A small class-conditioned image diffusion model, trained from scratch.
Model: 5.07M parameters, 48-pixel images, arch uvit, patch size [4, 4], layers 8, width 192.
Training: muon at rate 0.016, batches of 128.
Data: trained on telescope images of galaxies (Galaxy Zoo DECaLS), 88335 training examples.
Rows from block 2 of a small class-conditioned image diffusion model, named by matrix and row number. Rows with one number belong to one neuron. Each number is 500 + 25 x the weight over its row's rms, rounded and kept within 0 to 999. All counts start at 0. Numbers have three digits each.
After each neuron's rows are labels from the 100 images, of 14976 (inputs lightly noised), where the neuron reaches its largest size: "strongest on" is what is common among them; "colour at peak" is the nearest of a few named colours to the mean colour under the peak. Only what is clearly more common there than usual is listed. The data: telescope images of galaxies (Galaxy Zoo DECaLS).
# gate: MLP gate (model.blocks.2.mlp.gate.weight, 768x192), inputs 144-191
# fc1: MLP up (model.blocks.2.mlp.fc1.weight, 768x192), inputs 144-191
# fc2: MLP down (model.blocks.2.mlp.fc2.weight, 192x768, transposed), outputs 144-191

gate.333:515498470510505499482486514488529477505449493532466499473503497464483471508508464507475488502472495542500493483486488519480515505483456527483559
fc1.333:520482453478481504498466536503535492538473521535489518519513481461507478522478467502517520511515484511500477503491505543523505541477505489501524
fc2.333:471481478487478522509478474482482538501547483520519509513489488491486501499511485498531529515533501468518476510571542533531482494511501523482498
strongest on: shape: featured or disk; edge-on disk: no; bulge size: small
colour at peak: brown

gate.232:477466526468434550460498499518473451532461498490479499520479505482492476492501476510514550476538510476459467469487496488485508505478471500565501
fc1.232:483512500507506479500531502507520461504488549502489500534434509524534498496496506533519522485520493465487520502478520541521529560543518518530527
fc2.232:518488517487543490459521492493484488469478521485500497512497484552502528490493532547511514460510509484504505523452497544509510522560509492465491
strongest on: shape: featured or disk; edge-on disk: no; spiral arms: yes
colour at peak: brown

gate.171:473486468493534483493471490522512477555492486539513509549509493494518463510525505500518504492493485535473509516508514506467506461472465494523498
fc1.171:507510520532458505479488482459529539441529465547500511533479500505514483451515462480458510469495485508494523504515481484473550516463508512503509
fc2.171:498538524493501489489548486480504516427546501468523498526507502470527463514469498508485536497521522510509498518539466493471516514472456510515449
strongest on: roundness: cigar-shaped
colour at peak: brown

gate.620:505459519531518535489476434490520503448474509481485508463502520475522490499480518465485515503526524494499446524458455536513500468509434552524511
fc1.620:512469505527500513469477556468480471506484455509486529507540466498492504502491517514505445477508535534495515483490517473507520507483546525458432
fc2.620:507501490530522485467487497482522516495518506489476551500484493466506490468490480456490592493465467536510502498475504513484530490479538525502518
strongest on: roundness: cigar-shaped
colour at peak: grey; brown

gate.702:529499507512522499482525478510492504531526474512483467537476489477498520499510430488521528511543514508540458528488501532493498498506475468475496
fc1.702:472495503491515490519500526483510493462482541466522522454539497576472448522491498535469506471442515510452538507515507513512513514485514523483474
fc2.702:533500470554526471455510506477473504501515453489550547495498506468467505487516452466472499540533515529514494548509513503476491501494471482488523
strongest on: shape: featured or disk; edge-on disk: no; spiral arms: yes
colour at peak: brown; grey

gate.34:493505473504485493498487477508502503523508499526516564481558503502511496509501494514526556489509484505481485515493478494471541534539537492550501
fc1.34:470448493496481496471451500452528515527495494514497518526505457550488494516522476491480496501497499568529521523469484528538498485514511520510486
fc2.34:572541471490459515536501549511453473464512514507515505461488528506492475528466526501460469517533506497507498505535491492493480542506472510493475
strongest on: edge-on disk: no; spiral arms: yes
colour at peak: grey; brown

gate.484:538500474423460516507514531503488468499514472511503522464494497505527490524499486520517498502461498515456494499488537451520555524523539506502468
fc1.484:467502520560524498463497485514486524493513503481502493532509506511469480498511481489502500497508510523546518469515464532500467497472470490514526
fc2.484:493522479485504523467517522516480566495453482478511540450475455468496463453517471518498505522455504508468545491501554500522513545476507513515468
strongest on: bar: no
colour at peak: brown

gate.627:507511541513495447508485521468506490528493516513485518515539488485496514490513519516494499490497488470497453513495488490433536519504519474495528
fc1.627:496456504494535497486514501543504502540496530513440489497502491535478478506498451499500494440493503477459551551492504522529495490493498540537484
fc2.627:574483476484479508506508489471514509469523522497526485522506503491547508501486494496490466510480510489499430472487513546507477470503451503482489
strongest on: edge-on disk: yes
colour at peak: grey

gate.530:522467471520508425502515502546519475492504543510503504495506473514523515539509471539526522472462466498460490466475535452491502480505472533498473
fc1.530:503527535488469529491478519455490505506530504492520503484482511498531526458496460497489497469532532564458517504528479529502507496485540466499463
fc2.530:466509514473491491500479510480540477491484517465505446490499502495503482529522473499490525469495506506486505565518529493495490521518457558533443
strongest on: roundness: cigar-shaped
colour at peak: grey

gate.458:517501463497508467473490494467552487508472484509461486506465499527451526469501506487488474512547462510477451510506545507522498519510487519537545
fc1.458:514523456499519472493492512446534496514462454518456468513501522539471470504511520498492489530576505494513459493497554516527481501509502554494499
fc2.458:480507504463526478506517502525489518496513503490529530537522495455511473493521450503506528462487550463514553485475459490485508484483483470495510
strongest on: spiral arms: yes
colour at peak: grey; brown

gate.696:516527553514482524547533476520461537492553497494502487497479482468475509477466485488530500475496523457474485473508489540457480517503520531494508
fc1.696:461547510478476487499526509482499454553486520478533507489519493494481500562464538504538503516488537525543477516489494480484508484483531453504516
fc2.696:468462477487517532505553508517502504519476520497521496497524481508485548546511510528529532492521549520552485512481551509529490468473550482485509
strongest on: roundness: round
colour at peak: brown

gate.691:498474536466508527480516505537483477482512513511479503514462515476493498479458489502471496455529519493482512468496500541513463515502538522523485
fc1.691:564533505508496469534462495455494481472565478491458469529527529504495548516501531510465469456488499526483505483518468506478516488504489519505482
fc2.691:454487509507458508453535493493502474486502483520500528533521507497482503513514529531502468526514497488562489478494489449493536450510500524473446
strongest on: spiral arms: yes
colour at peak: brown

gate.354:510529522487497531486481501491496504509504527520485536518538518491492480474519518496523519475473501472488516501487500472495524536507507528483534
fc1.354:519528521489465494467492528515512486524474520492525523496503530447464474453515518473493496464522520500446514515523516511505532517498510480487531
fc2.354:520495505464475501506481480514526446489477497491500469450500521511535555542498492511487476501506516485455513492462525523457478466502460464506450
strongest on: roundness: round
colour at peak: pink

gate.72:510502498510500503517509494469498533498491466537537489484532522544476520527473493501465483505492503455477480541517577518503513510511527513513491
fc1.72:513510516506486481511488500484529473511504502446510502527469465449504454517498516519509524479513505544475488473505470498496518502504496573501503
fc2.72:503517448513477525491431523506519476463503504480504526452508458473486487494488490477483481514474473535489486475489465500464497477534519488519474
strongest on: spiral arms: yes
colour at peak: brown

gate.664:527552550459504466483468528474521513463490516465493492468484483513490476497515517485469486502528501510500496468508479526448499531516474525503490
fc1.664:490509499477522476499515467454495525450530509508491499473485528516481525471561498523446515508483441526523461475490490495444502490536507489497510
fc2.664:532498455475515562500532485498482465539467465520523455470508481503527505515481497519458504480482460524484537517473519503509499480470521515550490
strongest on: shape: star or artifact
colour at peak: brown

gate.99:525472460505510507512515502500509464451476477498490496486516492517508500461497455516497515527527518515505470490504502530545502511481464477484486
fc1.99:489536519474494507501492477483482527512522507494525508505482484478462518490532530460508450465501487463469518482488498520467505489538528507528517
fc2.99:510504565512469445482478486516493492492501476477500484509526475540514508501481490502515527537485533524527491505500485481522541518480470489486538
strongest on: bar: no
colour at peak: pink

gate.59:490497497480540523497504487505488472516523517460526493449476495498465492498483485537503525504500494468480497495515479492505462510495514511454494
fc1.59:504507499494483572490526503490507540503485475503489512524531567499509523511503502507489533531514550521509489502520506497515518497478480462495496
fc2.59:492490492526493507529467507480514459582534518510481456530478462543518502524459530532518467523482476496518492480514535458541468502519504536515514
strongest on: edge-on disk: yes; roundness: cigar-shaped
colour at peak: grey; brown

gate.507:522504481509474467484511445514521497544478454525473508545481515533488495490518541476505518575572490527484496487509534474523471541504513491499436
fc1.507:514447475476475498522491484524509491500483497541458537511507474502513521475504587473492503564551484513481521499463502537506467507526539501464474
fc2.507:481486486506490554504466501516492497471511488518474525486458464483503484481491483497483508481485504496539480472478504525516490453509499510479544
strongest on: edge-on disk: yes
colour at peak: grey

gate.631:513503482490500468459497517522455502481536473478516495478496453535512537513471459492504501509493504534436514497483447530535480455486484485460508
fc1.631:521503437557466479490461465478518509490446475537462486528537508485500519480501460462492456479485493521498512513554525545495504496488473518512467
fc2.631:506543491553486511531476471451542499533504493519476476540531507496497510494492482488531451462514477520503490536531520463490522532497486538523454
strongest on: edge-on disk: yes
colour at peak: brown

gate.27:467502477499520496475504517482526490536489498526542496503507505492506476529491495506491494483567484537509476507480511482462497472524506488523509
fc1.27:505482470490556486492532514526458462503499524472499510451518500474493523529478538502513496479507508514514499489491484480498489476484490499482493
fc2.27:515507451515522499481476517533457461513479497503480528470465514516445527479519499480505478473470474533523513474472481477500513487491534455463535
strongest on: edge-on disk: no; bar: no
colour at peak: pink; grey