A small class-conditioned image diffusion model, trained from scratch.
Model: 5.07M parameters, 48-pixel images, arch uvit, norm rmsnorm, activation swiglu, patch size [4, 4], layers 8, width 192.
Data: trained on telescope images of galaxies (Galaxy Zoo DECaLS), 88335 training examples.
Rows from block 3 of a small class-conditioned image diffusion model, named by matrix and row number. Rows with one number belong to one neuron. Each number is 128 + 32 x the weight over its row's rms, rounded and kept within 0 to 255. All counts start at 0. Numbers have three digits each. After the name is the row's rms in percent of the matrix's.
After each neuron's rows are labels from the 100 images, of 14976 (inputs lightly noised), where the neuron reaches its largest size: "strongest on" is what is common among them; "patch colour" is the nearest of a few named colours to the mean colour under the peak. Only what is clearly more common there than usual is listed. The data: telescope images of galaxies (Galaxy Zoo DECaLS). In brackets: how many of the 100, against the usual share in percent.
# gate: MLP gate (model.blocks.3.mlp.gate.weight, 768x192), inputs 0-63
# fc1: MLP up (model.blocks.3.mlp.fc1.weight, 768x192), inputs 0-63
# fc2: MLP down (model.blocks.3.mlp.fc2.weight, 192x768, transposed), outputs 0-63

gate.745 113:064105166129138167152072089188092057139145108124137172134139131092150117140175162132116094094101071119146130189135093198125123077120137109124137170083142146147169114145093123080140101097108169
fc1.745 094:102152068091144068092132151102158167178105181130148106159135129159123153102069092115155147165169187154143143074119125083125097170112090106118116119127121089112144142120147151154077131167117108
fc2.745 119:104152068073136102145091084180102123206095100159131151128105175094110071175120117115123166094151045103155133049151157139077138082169183126119141131105122101164131064138103144132073162139090135
strongest on: roundness: cigar-shaped (38 vs 8.1); edge-on disk: yes (34 vs 5.2)
patch colour: grey (55 vs 5.6); brown (33 vs 12.4)

gate.322 037:092163157162117114085165154066157085091196106153097061155130110099148105115146173128095147180148121118150180066128204157101142101103167116084152137104153135198137142143152082173120107139189115
fc1.322 043:146075087135165161140138092187108154125106098167207198139147125141133123118128142121182126075119148129153126186153097109160118129070131113172088177136060101107135139147113148092169082123163150
fc2.322 041:098153169124168129131126120101159130092198108160114103195105102101115098123170148151112123197102209112129164088130110157138112126138125115105054095102139101121129154118160159143065112112171151
strongest on: spiral arms: yes (41 vs 18.8)
patch colour: brown (79 vs 12.4)

gate.343 050:141140133154099095128145140135085143098162159164175157136103130077160128122137135119134213156147106159152113113150141119112141173110123092143107160163097157111136098146187145113105146086105127
fc1.343 050:162106134136119156127145126161144098013099107112182112158155140174140156142174116121172098096103110133201103139132172075128078103199163103141085141121140174117175108113112166158130163134098189
fc2.343 059:120084055120078133073136115062184087138111109136153158110132173098117165146142083121088096127130119111132143157115115153128124067127132124155117098086149098086156099173134091160077095139152145
strongest on: shape: star or artifact (36 vs 1.3)
patch colour: brown (42 vs 12.4)

gate.3 114:130150084102194186163204073084127101127148099117123104177070101102110121188157145103127105165185090086078135090139139113120141131137150147133116164117133146177194089092155153149142177146138095
fc1.3 122:135149080085135144183150127148088168135152154138106087169179103083164166119073173116111129091146124111107128146101117111086131124130150118142130121168170054179126149144152099140179129127086144
fc2.3 122:133144146109142154165195148143141094103132124144114091117105151112103133113149117109093137028105074128123167112178150098119138097162187118106135136106143164075060184135151119099092174116083108
strongest on: edge-on disk: no (52 vs 24.7); bar: no (32 vs 12.9)
patch colour: grey (72 vs 5.6)

gate.285 151:100135161135147111092119153162088093119099137069132107110120085083182108185126116084095166129125120090062152172118099140117094155128151083057125178143177111186115154067082094118036146202114149
fc1.285 162:177078121120091158139101126143197127142122114190140115121149117101077173060169141162159078176093142138177128136140159104149053126139170127139128105176042182143131125139170139087120143102157092
fc2.285 150:057129108123125077135172154054089124096070123083087200175168062111198122156106113125123175133130158064046166112104091190173175128122091115151162150105155117151133114146103151104115164142110133
strongest on: shape: featured or disk (65 vs 30.4); edge-on disk: no (55 vs 24.7); spiral arms: yes (47 vs 18.8)
patch colour: brown (39 vs 12.4)

gate.265 127:106186106131184151086126070152143122129085140120143178097074136093115121129142140138085129108110160186112136131134151152121152112114101132083152189070126084074129108097141142169127113093169101
fc1.265 106:154057161122106146138113173107104105148179154131115102145179114154187110144108119100136141115140082124129120156115090130168136100144128123088111097187132127158129146179148135079159150157076185
fc2.265 124:116136128157168154127065110127106111115070093105178169111126154109164130149097133125084154115138186183126163139158132140083203113095138081086103173092141050106130110113121146137121142106125096
strongest on: bulge size: small (31 vs 7.2)
patch colour: brown (29 vs 12.4)

gate.430 127:054135139126126123123153133152177129107138132155115094082206136066109159110112115131101138128171164157139210064143122111057167100142159112122128166150164150137173097137162154119117142138125091
fc1.430 154:126141097161090121058116095174180080136147085142175143092125202125080125094163142121062160080174106113171153143149144128145154131151120086074128111070111093121110123120158131086114141127148095
fc2.430 137:111129116150139084122161137134086085112148166089067141125136118112131080126142115143090151133152185075095136135133154115116099174084133117162135134086119049180185084100131125195152151129147162
strongest on: shape: featured or disk (84 vs 30.4); edge-on disk: no (80 vs 24.7); spiral arms: yes (67 vs 18.8)
patch colour: brown (51 vs 12.4)

gate.390 078:115086098156166113095179144140161108083157163128098146118034085051159159101123138075077116115142088115143172101144100151135082127123212125167042142075098116082130094171167177148117154073105124
fc1.390 080:110166127148138157138073147112101174095089093097089150097178107130180095174080193174165130153101147139148131087144142164152163126123064110098143057142141081089108190126059209108130135143129190
fc2.390 093:160167149085143088108122121148076185140108146127095183124156091148134138187097123226156141221137144116163135131134188161096147198075089090082115105154127226161075125080145170126202107097138139
strongest on: shape: star or artifact (30 vs 1.3)
patch colour: brown (58 vs 12.4)

gate.23 133:170063115154100157107164079105169148109161177080124106101126152085108114154124113149099143102161093165148130091167161144112241109132127110089122166150107079130129173113176161117150079106178118
fc1.23 155:083151104091109118120150142151134084120102134158191113178114122128129200081154079086149103152065142060160116193100087109138102126151132170092137098091100092069159125119108078202118127122061094
fc2.23 145:107126091163133038127105048116084134127149136075124162099131113114127103138096170072119064098150174102117115131050091158207151096118120085116143147174075130127114075192116104116154173159094184
strongest on: edge-on disk: no (94 vs 24.7); shape: featured or disk (94 vs 30.4); bar: no (73 vs 12.9)
patch colour: brown (43 vs 12.4)

gate.116 107:152131026173128102093141091131114161151072124072119153157059131145132066148169115140102137124102098144142108118149155130065120146132154168111105114132100157123125117134092133154118145119124098
fc1.116 082:150141052178120140100152074125117163091090176118136153129081122122195102144131154105112110122091118160197122101138095167083121175121080186145132108081106123047169112130084116132120140140112132
fc2.116 111:116081094127136176156134135113121142157077165144153106179110093091168153033066158140104121126131115121091145102136133112168129090122052181190163131128078079147172136173117102084179118127108137
strongest on: roundness: cigar-shaped (46 vs 8.1); edge-on disk: yes (30 vs 5.2)
patch colour: grey (99 vs 5.6)

gate.736 116:141099148142120152114109104141145166116148159189142103121125110071084071056111141116197116103165186125120145144144115147101134071151181105132154178157154150155090128108105174079085147133125140
fc1.736 122:131156089150077110164149162099144113130112123042079075122115112187128174161101136137118093152131062120162101114150199087109113148106132130165082102116125137102167125161162140180131109089093116
fc2.736 139:094108182154152098095077073144151106165097117157091117142122173104107094098120086093147163115148132200149138086153096113089120106194091151085104147131137128102113103114123131040111179139142146
strongest on: bar: no (32 vs 12.9)
patch colour: grey (49 vs 5.6); pink (44 vs 0.5)

gate.10 110:163190172135174105182081107124136162075181100176122103047117134109055136110125111158165179140157164140089111136097118105170118070148142061122160152097130173089168165074095122155093095115060081
fc1.10 119:089072077117092121087154129139132106195078168098145164192145113126161120105161130104113100118115049139153113125154129120085111185079127202126062098138103096123107066151159149106126143144153177
fc2.10 113:158130150123148088171128090106153131110142117158101053144093146147093181124133124087127111162204184204105117172089139133130129084144119136136162126109155138091128122101127095091118118188152142
strongest on: spiral arms: yes (43 vs 18.8)
patch colour: brown (34 vs 12.4)

gate.522 097:127083138169098125141178138143098062050154159089182196139135123065187109170111136145143094112089160161127104131169112107124162110166167096116133138167161147076152140144116140104122169134183155
fc1.522 102:084110116070135156163062105124144173125080104079093082150154097154098136103148140144114118141143156156145125154154188109150100104138146134108086094145117131152123074069160149130120128117099144
fc2.522 106:118136104108097118135131125093122115047130117111175186088108128148122137128170121155133137156087133138179128111133121115099122131150159127141131121229133125119116129161117144125106150131181094
strongest on: edge-on disk: yes (26 vs 5.2)
patch colour: brown (62 vs 12.4); grey (36 vs 5.6)

gate.257 076:089120131109144135139137088114097084124099165169062141142087128103178170141167112141129160111135135142122155144110084092121082121159182177096051123135127038140123180133092169202130114153124150
fc1.257 066:166171112177137149132131132132159155138142088071150134104142095128085115138102099134118130152130137060091115102114157154162169164077100058129174160084121188172137112122125107073186134087138106
fc2.257 074:140102142128147125159147113109133096138107107053108142130103163124130164145189124138110178133113115131154180105083090154141150096137113109121070112099160061153112172134108114160135124098076118
strongest on: edge-on disk: no (50 vs 24.7); spiral arms: yes (41 vs 18.8)
patch colour: grey (45 vs 5.6)

gate.146 115:044125178132120107066100162135087135151140082101188118107120127117122122075117147112108159193195141146130145150163083123194106097148105129138139144086124129134146103110122115185085176176115144
fc1.146 119:110146095049123130196116075087126094136155163094130172133126153091097138168122119118135094076100086084102105124076148153094140170127120089146113097207101105103120181105096125113143118131120063
fc2.146 128:125161108113107151100153097170097090163126120124129141080103144128101103094124128090088136131078109129175123148171120187128177073145139127136089139124091086140072136156132120129099126111138104
strongest on: edge-on disk: yes (47 vs 5.2); roundness: cigar-shaped (25 vs 8.1)
patch colour: brown (52 vs 12.4); grey (48 vs 5.6)

gate.663 020:154111156140148157082133134160088131098168118192090098128125170154144161110170126100134110085144117164104167125145121151181125119101100108174128153144124125175141123134108085055114107151086149
fc1.663 029:120161151183081168146064138124068163140136145173150122163158158149102143148082135151159097113117116121127136089132153108163112054100133116111174124130156123153142122084098099109148101153119143
fc2.663 025:111168137130121159163091104123112206110060124161181161137168129128167187145104114145134147088120091084174113071098203094154137083111119133122150139155141177143123106084074128163132100125136152
strongest on: spiral arms: yes (42 vs 18.8)
patch colour: grey (48 vs 5.6); brown (45 vs 12.4)

gate.99 173:132146156165146116145183119051072120161185136153073119088113156092117113153084148172091166062151059156088167082163161147144176160140143104148157145114140154170102126157175157084158110128165115
fc1.99 151:113140159140137103118158112047139123146165132167091107124153156101100147150093141168100175091173036152127156089135139118151177198103137120118159129086133150175126114120189151065172108107165124
fc2.99 143:157117180077206108091142167112108135174189105127112153068143143137144150134180115144133165125160113206130140131160123123085085143146122120088103132141146136160231127106140130142163084123131096
strongest on: shape: featured or disk (92 vs 30.4); edge-on disk: no (89 vs 24.7); bar: no (61 vs 12.9)
patch colour: brown (32 vs 12.4)

gate.508 101:125092131124193125116125155105066112168088189118082228137070119111096084129069132086119117098146092130098151138152150179155117141146120117163158138089057129109107114121133114137102135144163117
fc1.508 094:153115093119171169126125146108110157157115137110066153153117117132113152100128127091151132135131137179073111137137128158175137129116120089135140141150119074124139048101104147146157137154131084
fc2.508 094:102104109140152130158126149142130114153176142150144131106163109100104157102187143167085096100155078089108104154129132156115090050189103137082105148154134071142093080142110117142098143097172133
strongest on: bulge size: small (26 vs 7.2)
patch colour: brown (29 vs 12.4)

gate.175 121:111156194146142092103128182142096155128110118040142128133058128126080073123141154166119109160145099125175156118138120105137156129093133202172099145152171107096137175118142101163105154108099100
fc1.175 118:142128114158119157131164119133137130149166077116157090107112161129135113054096120160120135147100149155187140149138082097144128170119126176101134158094149045129115122133140189066101154080123037
fc2.175 127:110120143118088173140166081067151134070136122157124129195086103088136137176118059119110080130130134154073083133148122128133134152113076127172147152079151150187105072022104122151185098092112152
strongest on: roundness: round (43 vs 20.3)
patch colour: grey (89 vs 5.6)

gate.309 127:087111112118155163071136109143099177104128125134084113097104086128129139198134133103098096109112111117125206154188065112086126151120133223110141172166085086116195111175118090072158080135153172
fc1.309 119:095102156117133140017175090154127161105113137115104098101106131190192113120126116105124117118132095130149194143184104079069111116128158145097109213117093148123195160125112117105130111103165129
fc2.309 126:184107121081086095184114147186084123112117142128122116124117151191130119087110167173148089121104111174166138144128117150170126102134089126098146125137157151058100151135131149171123079080095148
strongest on: roundness: cigar-shaped (41 vs 8.1)
patch colour: brown (47 vs 12.4)

gate.710 129:084152164072135082140137072122099140103113121129108174114153181164107129104158057110180129185124130099198096133124182137167168143162135105108128147163105147081152079113114161161073145137108188
fc1.710 128:174181114168138157114081139103124211161148095130128074113160108152113128160068198143093133138051170191117152150156068160115126128106115140081154109102155117179100157087113090137225115167134128
fc2.710 129:129135120121233088152090106090159146097154083166132109116135068152168114072184112083163130141149151064148150166105162188105102105148098134146093159169100093069147056135121141084091229146142170
strongest on: roundness: round (42 vs 20.3)
patch colour: brown (64 vs 12.4)

gate.487 084:131094170102119108174135200108098129154108111122150132070136120120105113112123108147061189117135128095112173187155116137123122118158100110212172120189098065164133175171118135145079121166142115
fc1.487 090:165109115185104136112088149117071113188103141131172097116128239058129152102108136076179143121142104151134117088117137138172166105127099136172154165163096068092164108099122138130099122118152140
fc2.487 081:154124126103118056115091127137118122139119125184155088144157133152103095100132154142118109137048189136067139197099121099177054153119130111152094089164152147096113165159146139111131134130156162
strongest on: spiral arms: yes (40 vs 18.8)
patch colour: brown (86 vs 12.4)

gate.294 106:122104145102114106132062148104116120130138109122170170095179097183107093096139169165099163121121148117144079104095140173100123135146141152125176126084131176122137166140144145188140091116124152
fc1.294 111:126093175199184103168126131107150137087131161150133167089065149170147084123129074121104094134121125137130167144152127124110139067139075071081127160151146120101114178138153099107066163124109128
fc2.294 109:154137151138147049138059117138102152104158124112175184096163106154107150154165104164138138152097081155135181110161097127162099119087098162185157156117103138112180123095134095168104127107133189
strongest on: roundness: cigar-shaped (46 vs 8.1); edge-on disk: yes (31 vs 5.2)
patch colour: brown (94 vs 12.4)

gate.94 123:155109149167141092120117135070131103123204132088094109108076128119102116122173119124156074131137140126149177084114130140137094161145156131182075171095085104158124131165165099166114041148139125
fc1.94 132:116102131118114081178103121104075100078175139120117082133085139152139087137151105083114148155124101177127067152135167096147111181153146106168085122083121164141084100122126175144111118120115165
fc2.94 138:094047131151171163073160127129141065180171167152147165131154153167106115092126135137116154106128199079125180138074101070161081047125130111123132104134132076106128151169151068100050156158138092
strongest on: shape: star or artifact (37 vs 1.3)
patch colour: brown (35 vs 12.4)

gate.615 018:099136118125115145118135132110107120103098084146159086113166136159125099082150177070134108067141136132163142154120100153113123160070032094122162201086113122154194085143139158133117139102138112
fc1.615 021:152143093197110090142182130150118104132150184109154120136147104129107055152123114171110113137124114102142169069170063168140135167127080142154125181136159152110154137139133149163152096153070161
fc2.615 020:175088111158092088157134162169116154095111158140158136113098131108148138143126112139074120180119134134074138125141089096109111137112161156117159190121165144079086159122155106122163159149083148
strongest on: roundness: cigar-shaped (31 vs 8.1)
patch colour: grey (75 vs 5.6)

gate.403 049:090110146222146097115077099164085145122109184101131160199077109180091117139051056130098141148148125115110132121124125114120146089084095115130173105101115117165167075118163174118131117107180193
fc1.403 044:103200101057149112116146064129155138129131089127061088091148170074179131125197093103140097114142141144105125110154163144126118196081147119101103125152162117114171144134118108173105141146114116
fc2.403 053:044155166131122095105128080077112166124153193138107127143112070100159113159127103108052111168159120108063076122168139188099127089139076126119121112061142091142168124117191073124073119117137149
strongest on: roundness: cigar-shaped (41 vs 8.1); edge-on disk: yes (40 vs 5.2)
patch colour: brown (51 vs 12.4); grey (49 vs 5.6)

gate.218 072:121105152128137132118140099126110092124020146108088098092143080080127117167120149080132088109097115138105142152134088133128160186195172133112130142118155170075107202145165122107153124096117113
fc1.218 096:147175132165115136134147119122105129073173107115130147129113105172118131130120144168134088066151135116179162106117115112135124124124165161177128113121138125170161161105127087147113098109092173
fc2.218 083:138108125101125084181118097140115102132109153201085068079159177130118115155163158136163124095170104120131112148138093089123090147114132173066168099190131147160042104149160155104154168071103064
strongest on: edge-on disk: yes (34 vs 5.2); roundness: cigar-shaped (31 vs 8.1)
patch colour: grey (75 vs 5.6)

gate.682 126:122105121128167121106079103077100174077112135124115181096164097069113081079131131141203112126100130100109091126143140071125150201154132121165115116094120136116112148124158103148129095136082168
fc1.682 133:104120144104109070099145139119140083140148068093131173123101139127027085144117125105110128106087148122138133109081050183125133146142130094094065142144089090099157119121149104091209090118156092
fc2.682 126:120150157145198104158105127103132102116162122137141142075196106074134105113163105112176158168105162123160111092112138137161152122140125157169134021091133116107091149139088130150134128110104136
strongest on: roundness: cigar-shaped (30 vs 8.1); edge-on disk: yes (27 vs 5.2)
patch colour: grey (62 vs 5.6); brown (37 vs 12.4)

gate.693 098:139148114114090154152086168131105122142128126138114181123131128080092112135101075131090144149135094162144105155053100106115147103115148104151145121101105095167145131087121138149132109200150163
fc1.693 099:137166159111154162114144119084060146133144177126110053193100097180157127095162185123142095080199180128045098134184136124102113196117110154142081193167125148156134118157099116077096131070088138
fc2.693 089:128131142112152188121125132142155109159120140075120095163159132126090106125154157169135091176117125144119088116115139173135105175099125140115139115152122110118084120126134120178150102148136130
strongest on: shape: featured or disk (63 vs 30.4)
patch colour: brown (57 vs 12.4)

gate.69 143:138108113120173122096097159126096120153095168099110143132132102123135095163118104051135108154144142112107120172135071168096107100138140094126150117086132147185139125084000068089087141126102117
fc1.69 145:081161112154099148101129189093078108070122145146090120098102088119098108150134126156105133095080131122113089129079111086178088133097132111139134137110157127115139119174114162131123145114131110
fc2.69 146:076092152103132121131077091124133120213136164121149188149101114144171115166098162128119114080132159111139158222165157127101172164157145179114098143169099153150112155154133112093132153119156094
strongest on: roundness: round (43 vs 20.3)
patch colour: brown (62 vs 12.4)

gate.348 084:164145098174140127155092103096095053175100209152113142167111112086226116179100143142123169115162136068124128163106146141125077118096132104131125135144148103118147083153072087206123166089160129
fc1.348 087:100130173075105127140145132132139176122173069124138130106112164203067179119158126100162132148129104147113144114145111119083208157174133135184124134072113112152150167110176148075152087151102094
fc2.348 090:173100111144076134126110090137147071125197182127120140170167131201104123135136122114155184118153140184123185097128115122085161127166114101158153109101108050148160135139081145113125129129155156
strongest on: edge-on disk: no (55 vs 24.7); spiral arms: yes (42 vs 18.8)
patch colour: brown (50 vs 12.4)

gate.185 112:115136071055071145133081181090152109070100106088127149150147104122118160141118106117089109075100092141121111143118151118137093097176098114182217163126123134084124128130133102223029147147135121
fc1.185 118:102132110162144162124166101189118161159101131158139181197127189111129127204194138098085122148221151171162113097122074153157139156067166095117088112143125116142107108174136161158105077082109093
fc2.185 108:091118134130093166166135128093153152075082081134175127109203108126159111132156053091119121115128151101126116102075147136167183116172152116115121087126095123144135163088104061190113150059158094
strongest on: edge-on disk: no (57 vs 24.7); spiral arms: yes (47 vs 18.8); bulge size: small (33 vs 7.2)
patch colour: brown (75 vs 12.4)

gate.112 126:134153155128130158118125129132092169115064159137084190143174039120157076101136091162162106121117186177139143092126109119052127143139144134149138131109112122115131143063158143095083154139111139
fc1.112 132:169154109160090129150145113198129132119105162143125172128074118096172107156117123172142076124111111149166144122124081098081118133167102166175129164168093135121159185129194116079111111120142128
fc2.112 126:150120147117117138164143129079085109073124144177164135134117136112160169066110137110104133147165108159087105100160148128165182087124101162149138138156145133182106097159068123095132110118157175
strongest on: edge-on disk: yes (36 vs 5.2)
patch colour: grey (79 vs 5.6)

gate.137 059:110082112213053155163137105165130095113079121081096161142153147085064166151137137178121080077145115152180160149159149158157156174146101121099145127157142120085102146066119192117123092159097162
fc1.137 055:092084074174087194144148141142200156150132131090087093133127118137069123170132127168126168097115121167145163162174125102104163115116127142067138105160137163098059152096125175101153105165162079
fc2.137 061:043162125095070140089089106133116144127133151129091094124090178134139145182155079119108112137112152079084055155103139058077089154127170229109103118112115128136123185152082095175156153084149091
strongest on: edge-on disk: no (75 vs 24.7); spiral arms: yes (62 vs 18.8); bar: no (53 vs 12.9)
patch colour: grey (79 vs 5.6)

gate.128 119:111072091148166064091135110119114114140069138166153116107148088132142105098129147087131116131140093122104100179097049146152179088080082078131103113129163145190136158137171134081167157207122132
fc1.128 129:093137105125136114114153065153122132177112182176106144085139114133186110178131124074124096114122106170127132098131087129150141132139108111120099152217137124136168162156152147096158163217124118
fc2.128 112:157143135129112113145153113077172118091188099073092153151183092120130166127073077148136138119159165119104120079174196122125119102152102134194162157152112060133222127133167097152078152136070114
strongest on: spiral arms: yes (39 vs 18.8); bulge size: small (27 vs 7.2)
patch colour: brown (29 vs 12.4)

gate.486 075:129096160130119099122123141152167172114151198071123143116137107165145153144093086093133127090080116127143132069168154136092147146136145140129137137148139144127161150134079081082102086153164138
fc1.486 062:086180118105141165139140094082102108121144068153142139121145145098090096119173151164137125153189122133090144197096104130180153101097097130118123125098077123108150088119149149181165151136121128
fc2.486 080:144133141136091134119084161165154159126181121113140177148164158163143123158112114123134159104105148136132142090118191061136197087108115127133085136116112110132133058129090084135126122162189140
strongest on: roundness: cigar-shaped (29 vs 8.1)
patch colour: grey (91 vs 5.6)

gate.747 056:116106166117135132168161125139126124133099107157081135158146082101111073115154127173113132192163142118087141148153080111166133076112142175142153035150104028119135140159131135151138138143117096
fc1.747 058:092129152177121134091159115195094142165161134093143112171165158114151133109082132164158112059129114125161126139142145176107162067110108175092200121151066139160104122130141086122120125155188128
fc2.747 055:149169144090074115137156088166129109156125083061130175105150138157112104084120113138132133137113136105126066152092119158171095139118081101158101066150155116139137061153137102098134069201149078
strongest on: shape: featured or disk (64 vs 30.4)
patch colour: brown (58 vs 12.4); grey (27 vs 5.6)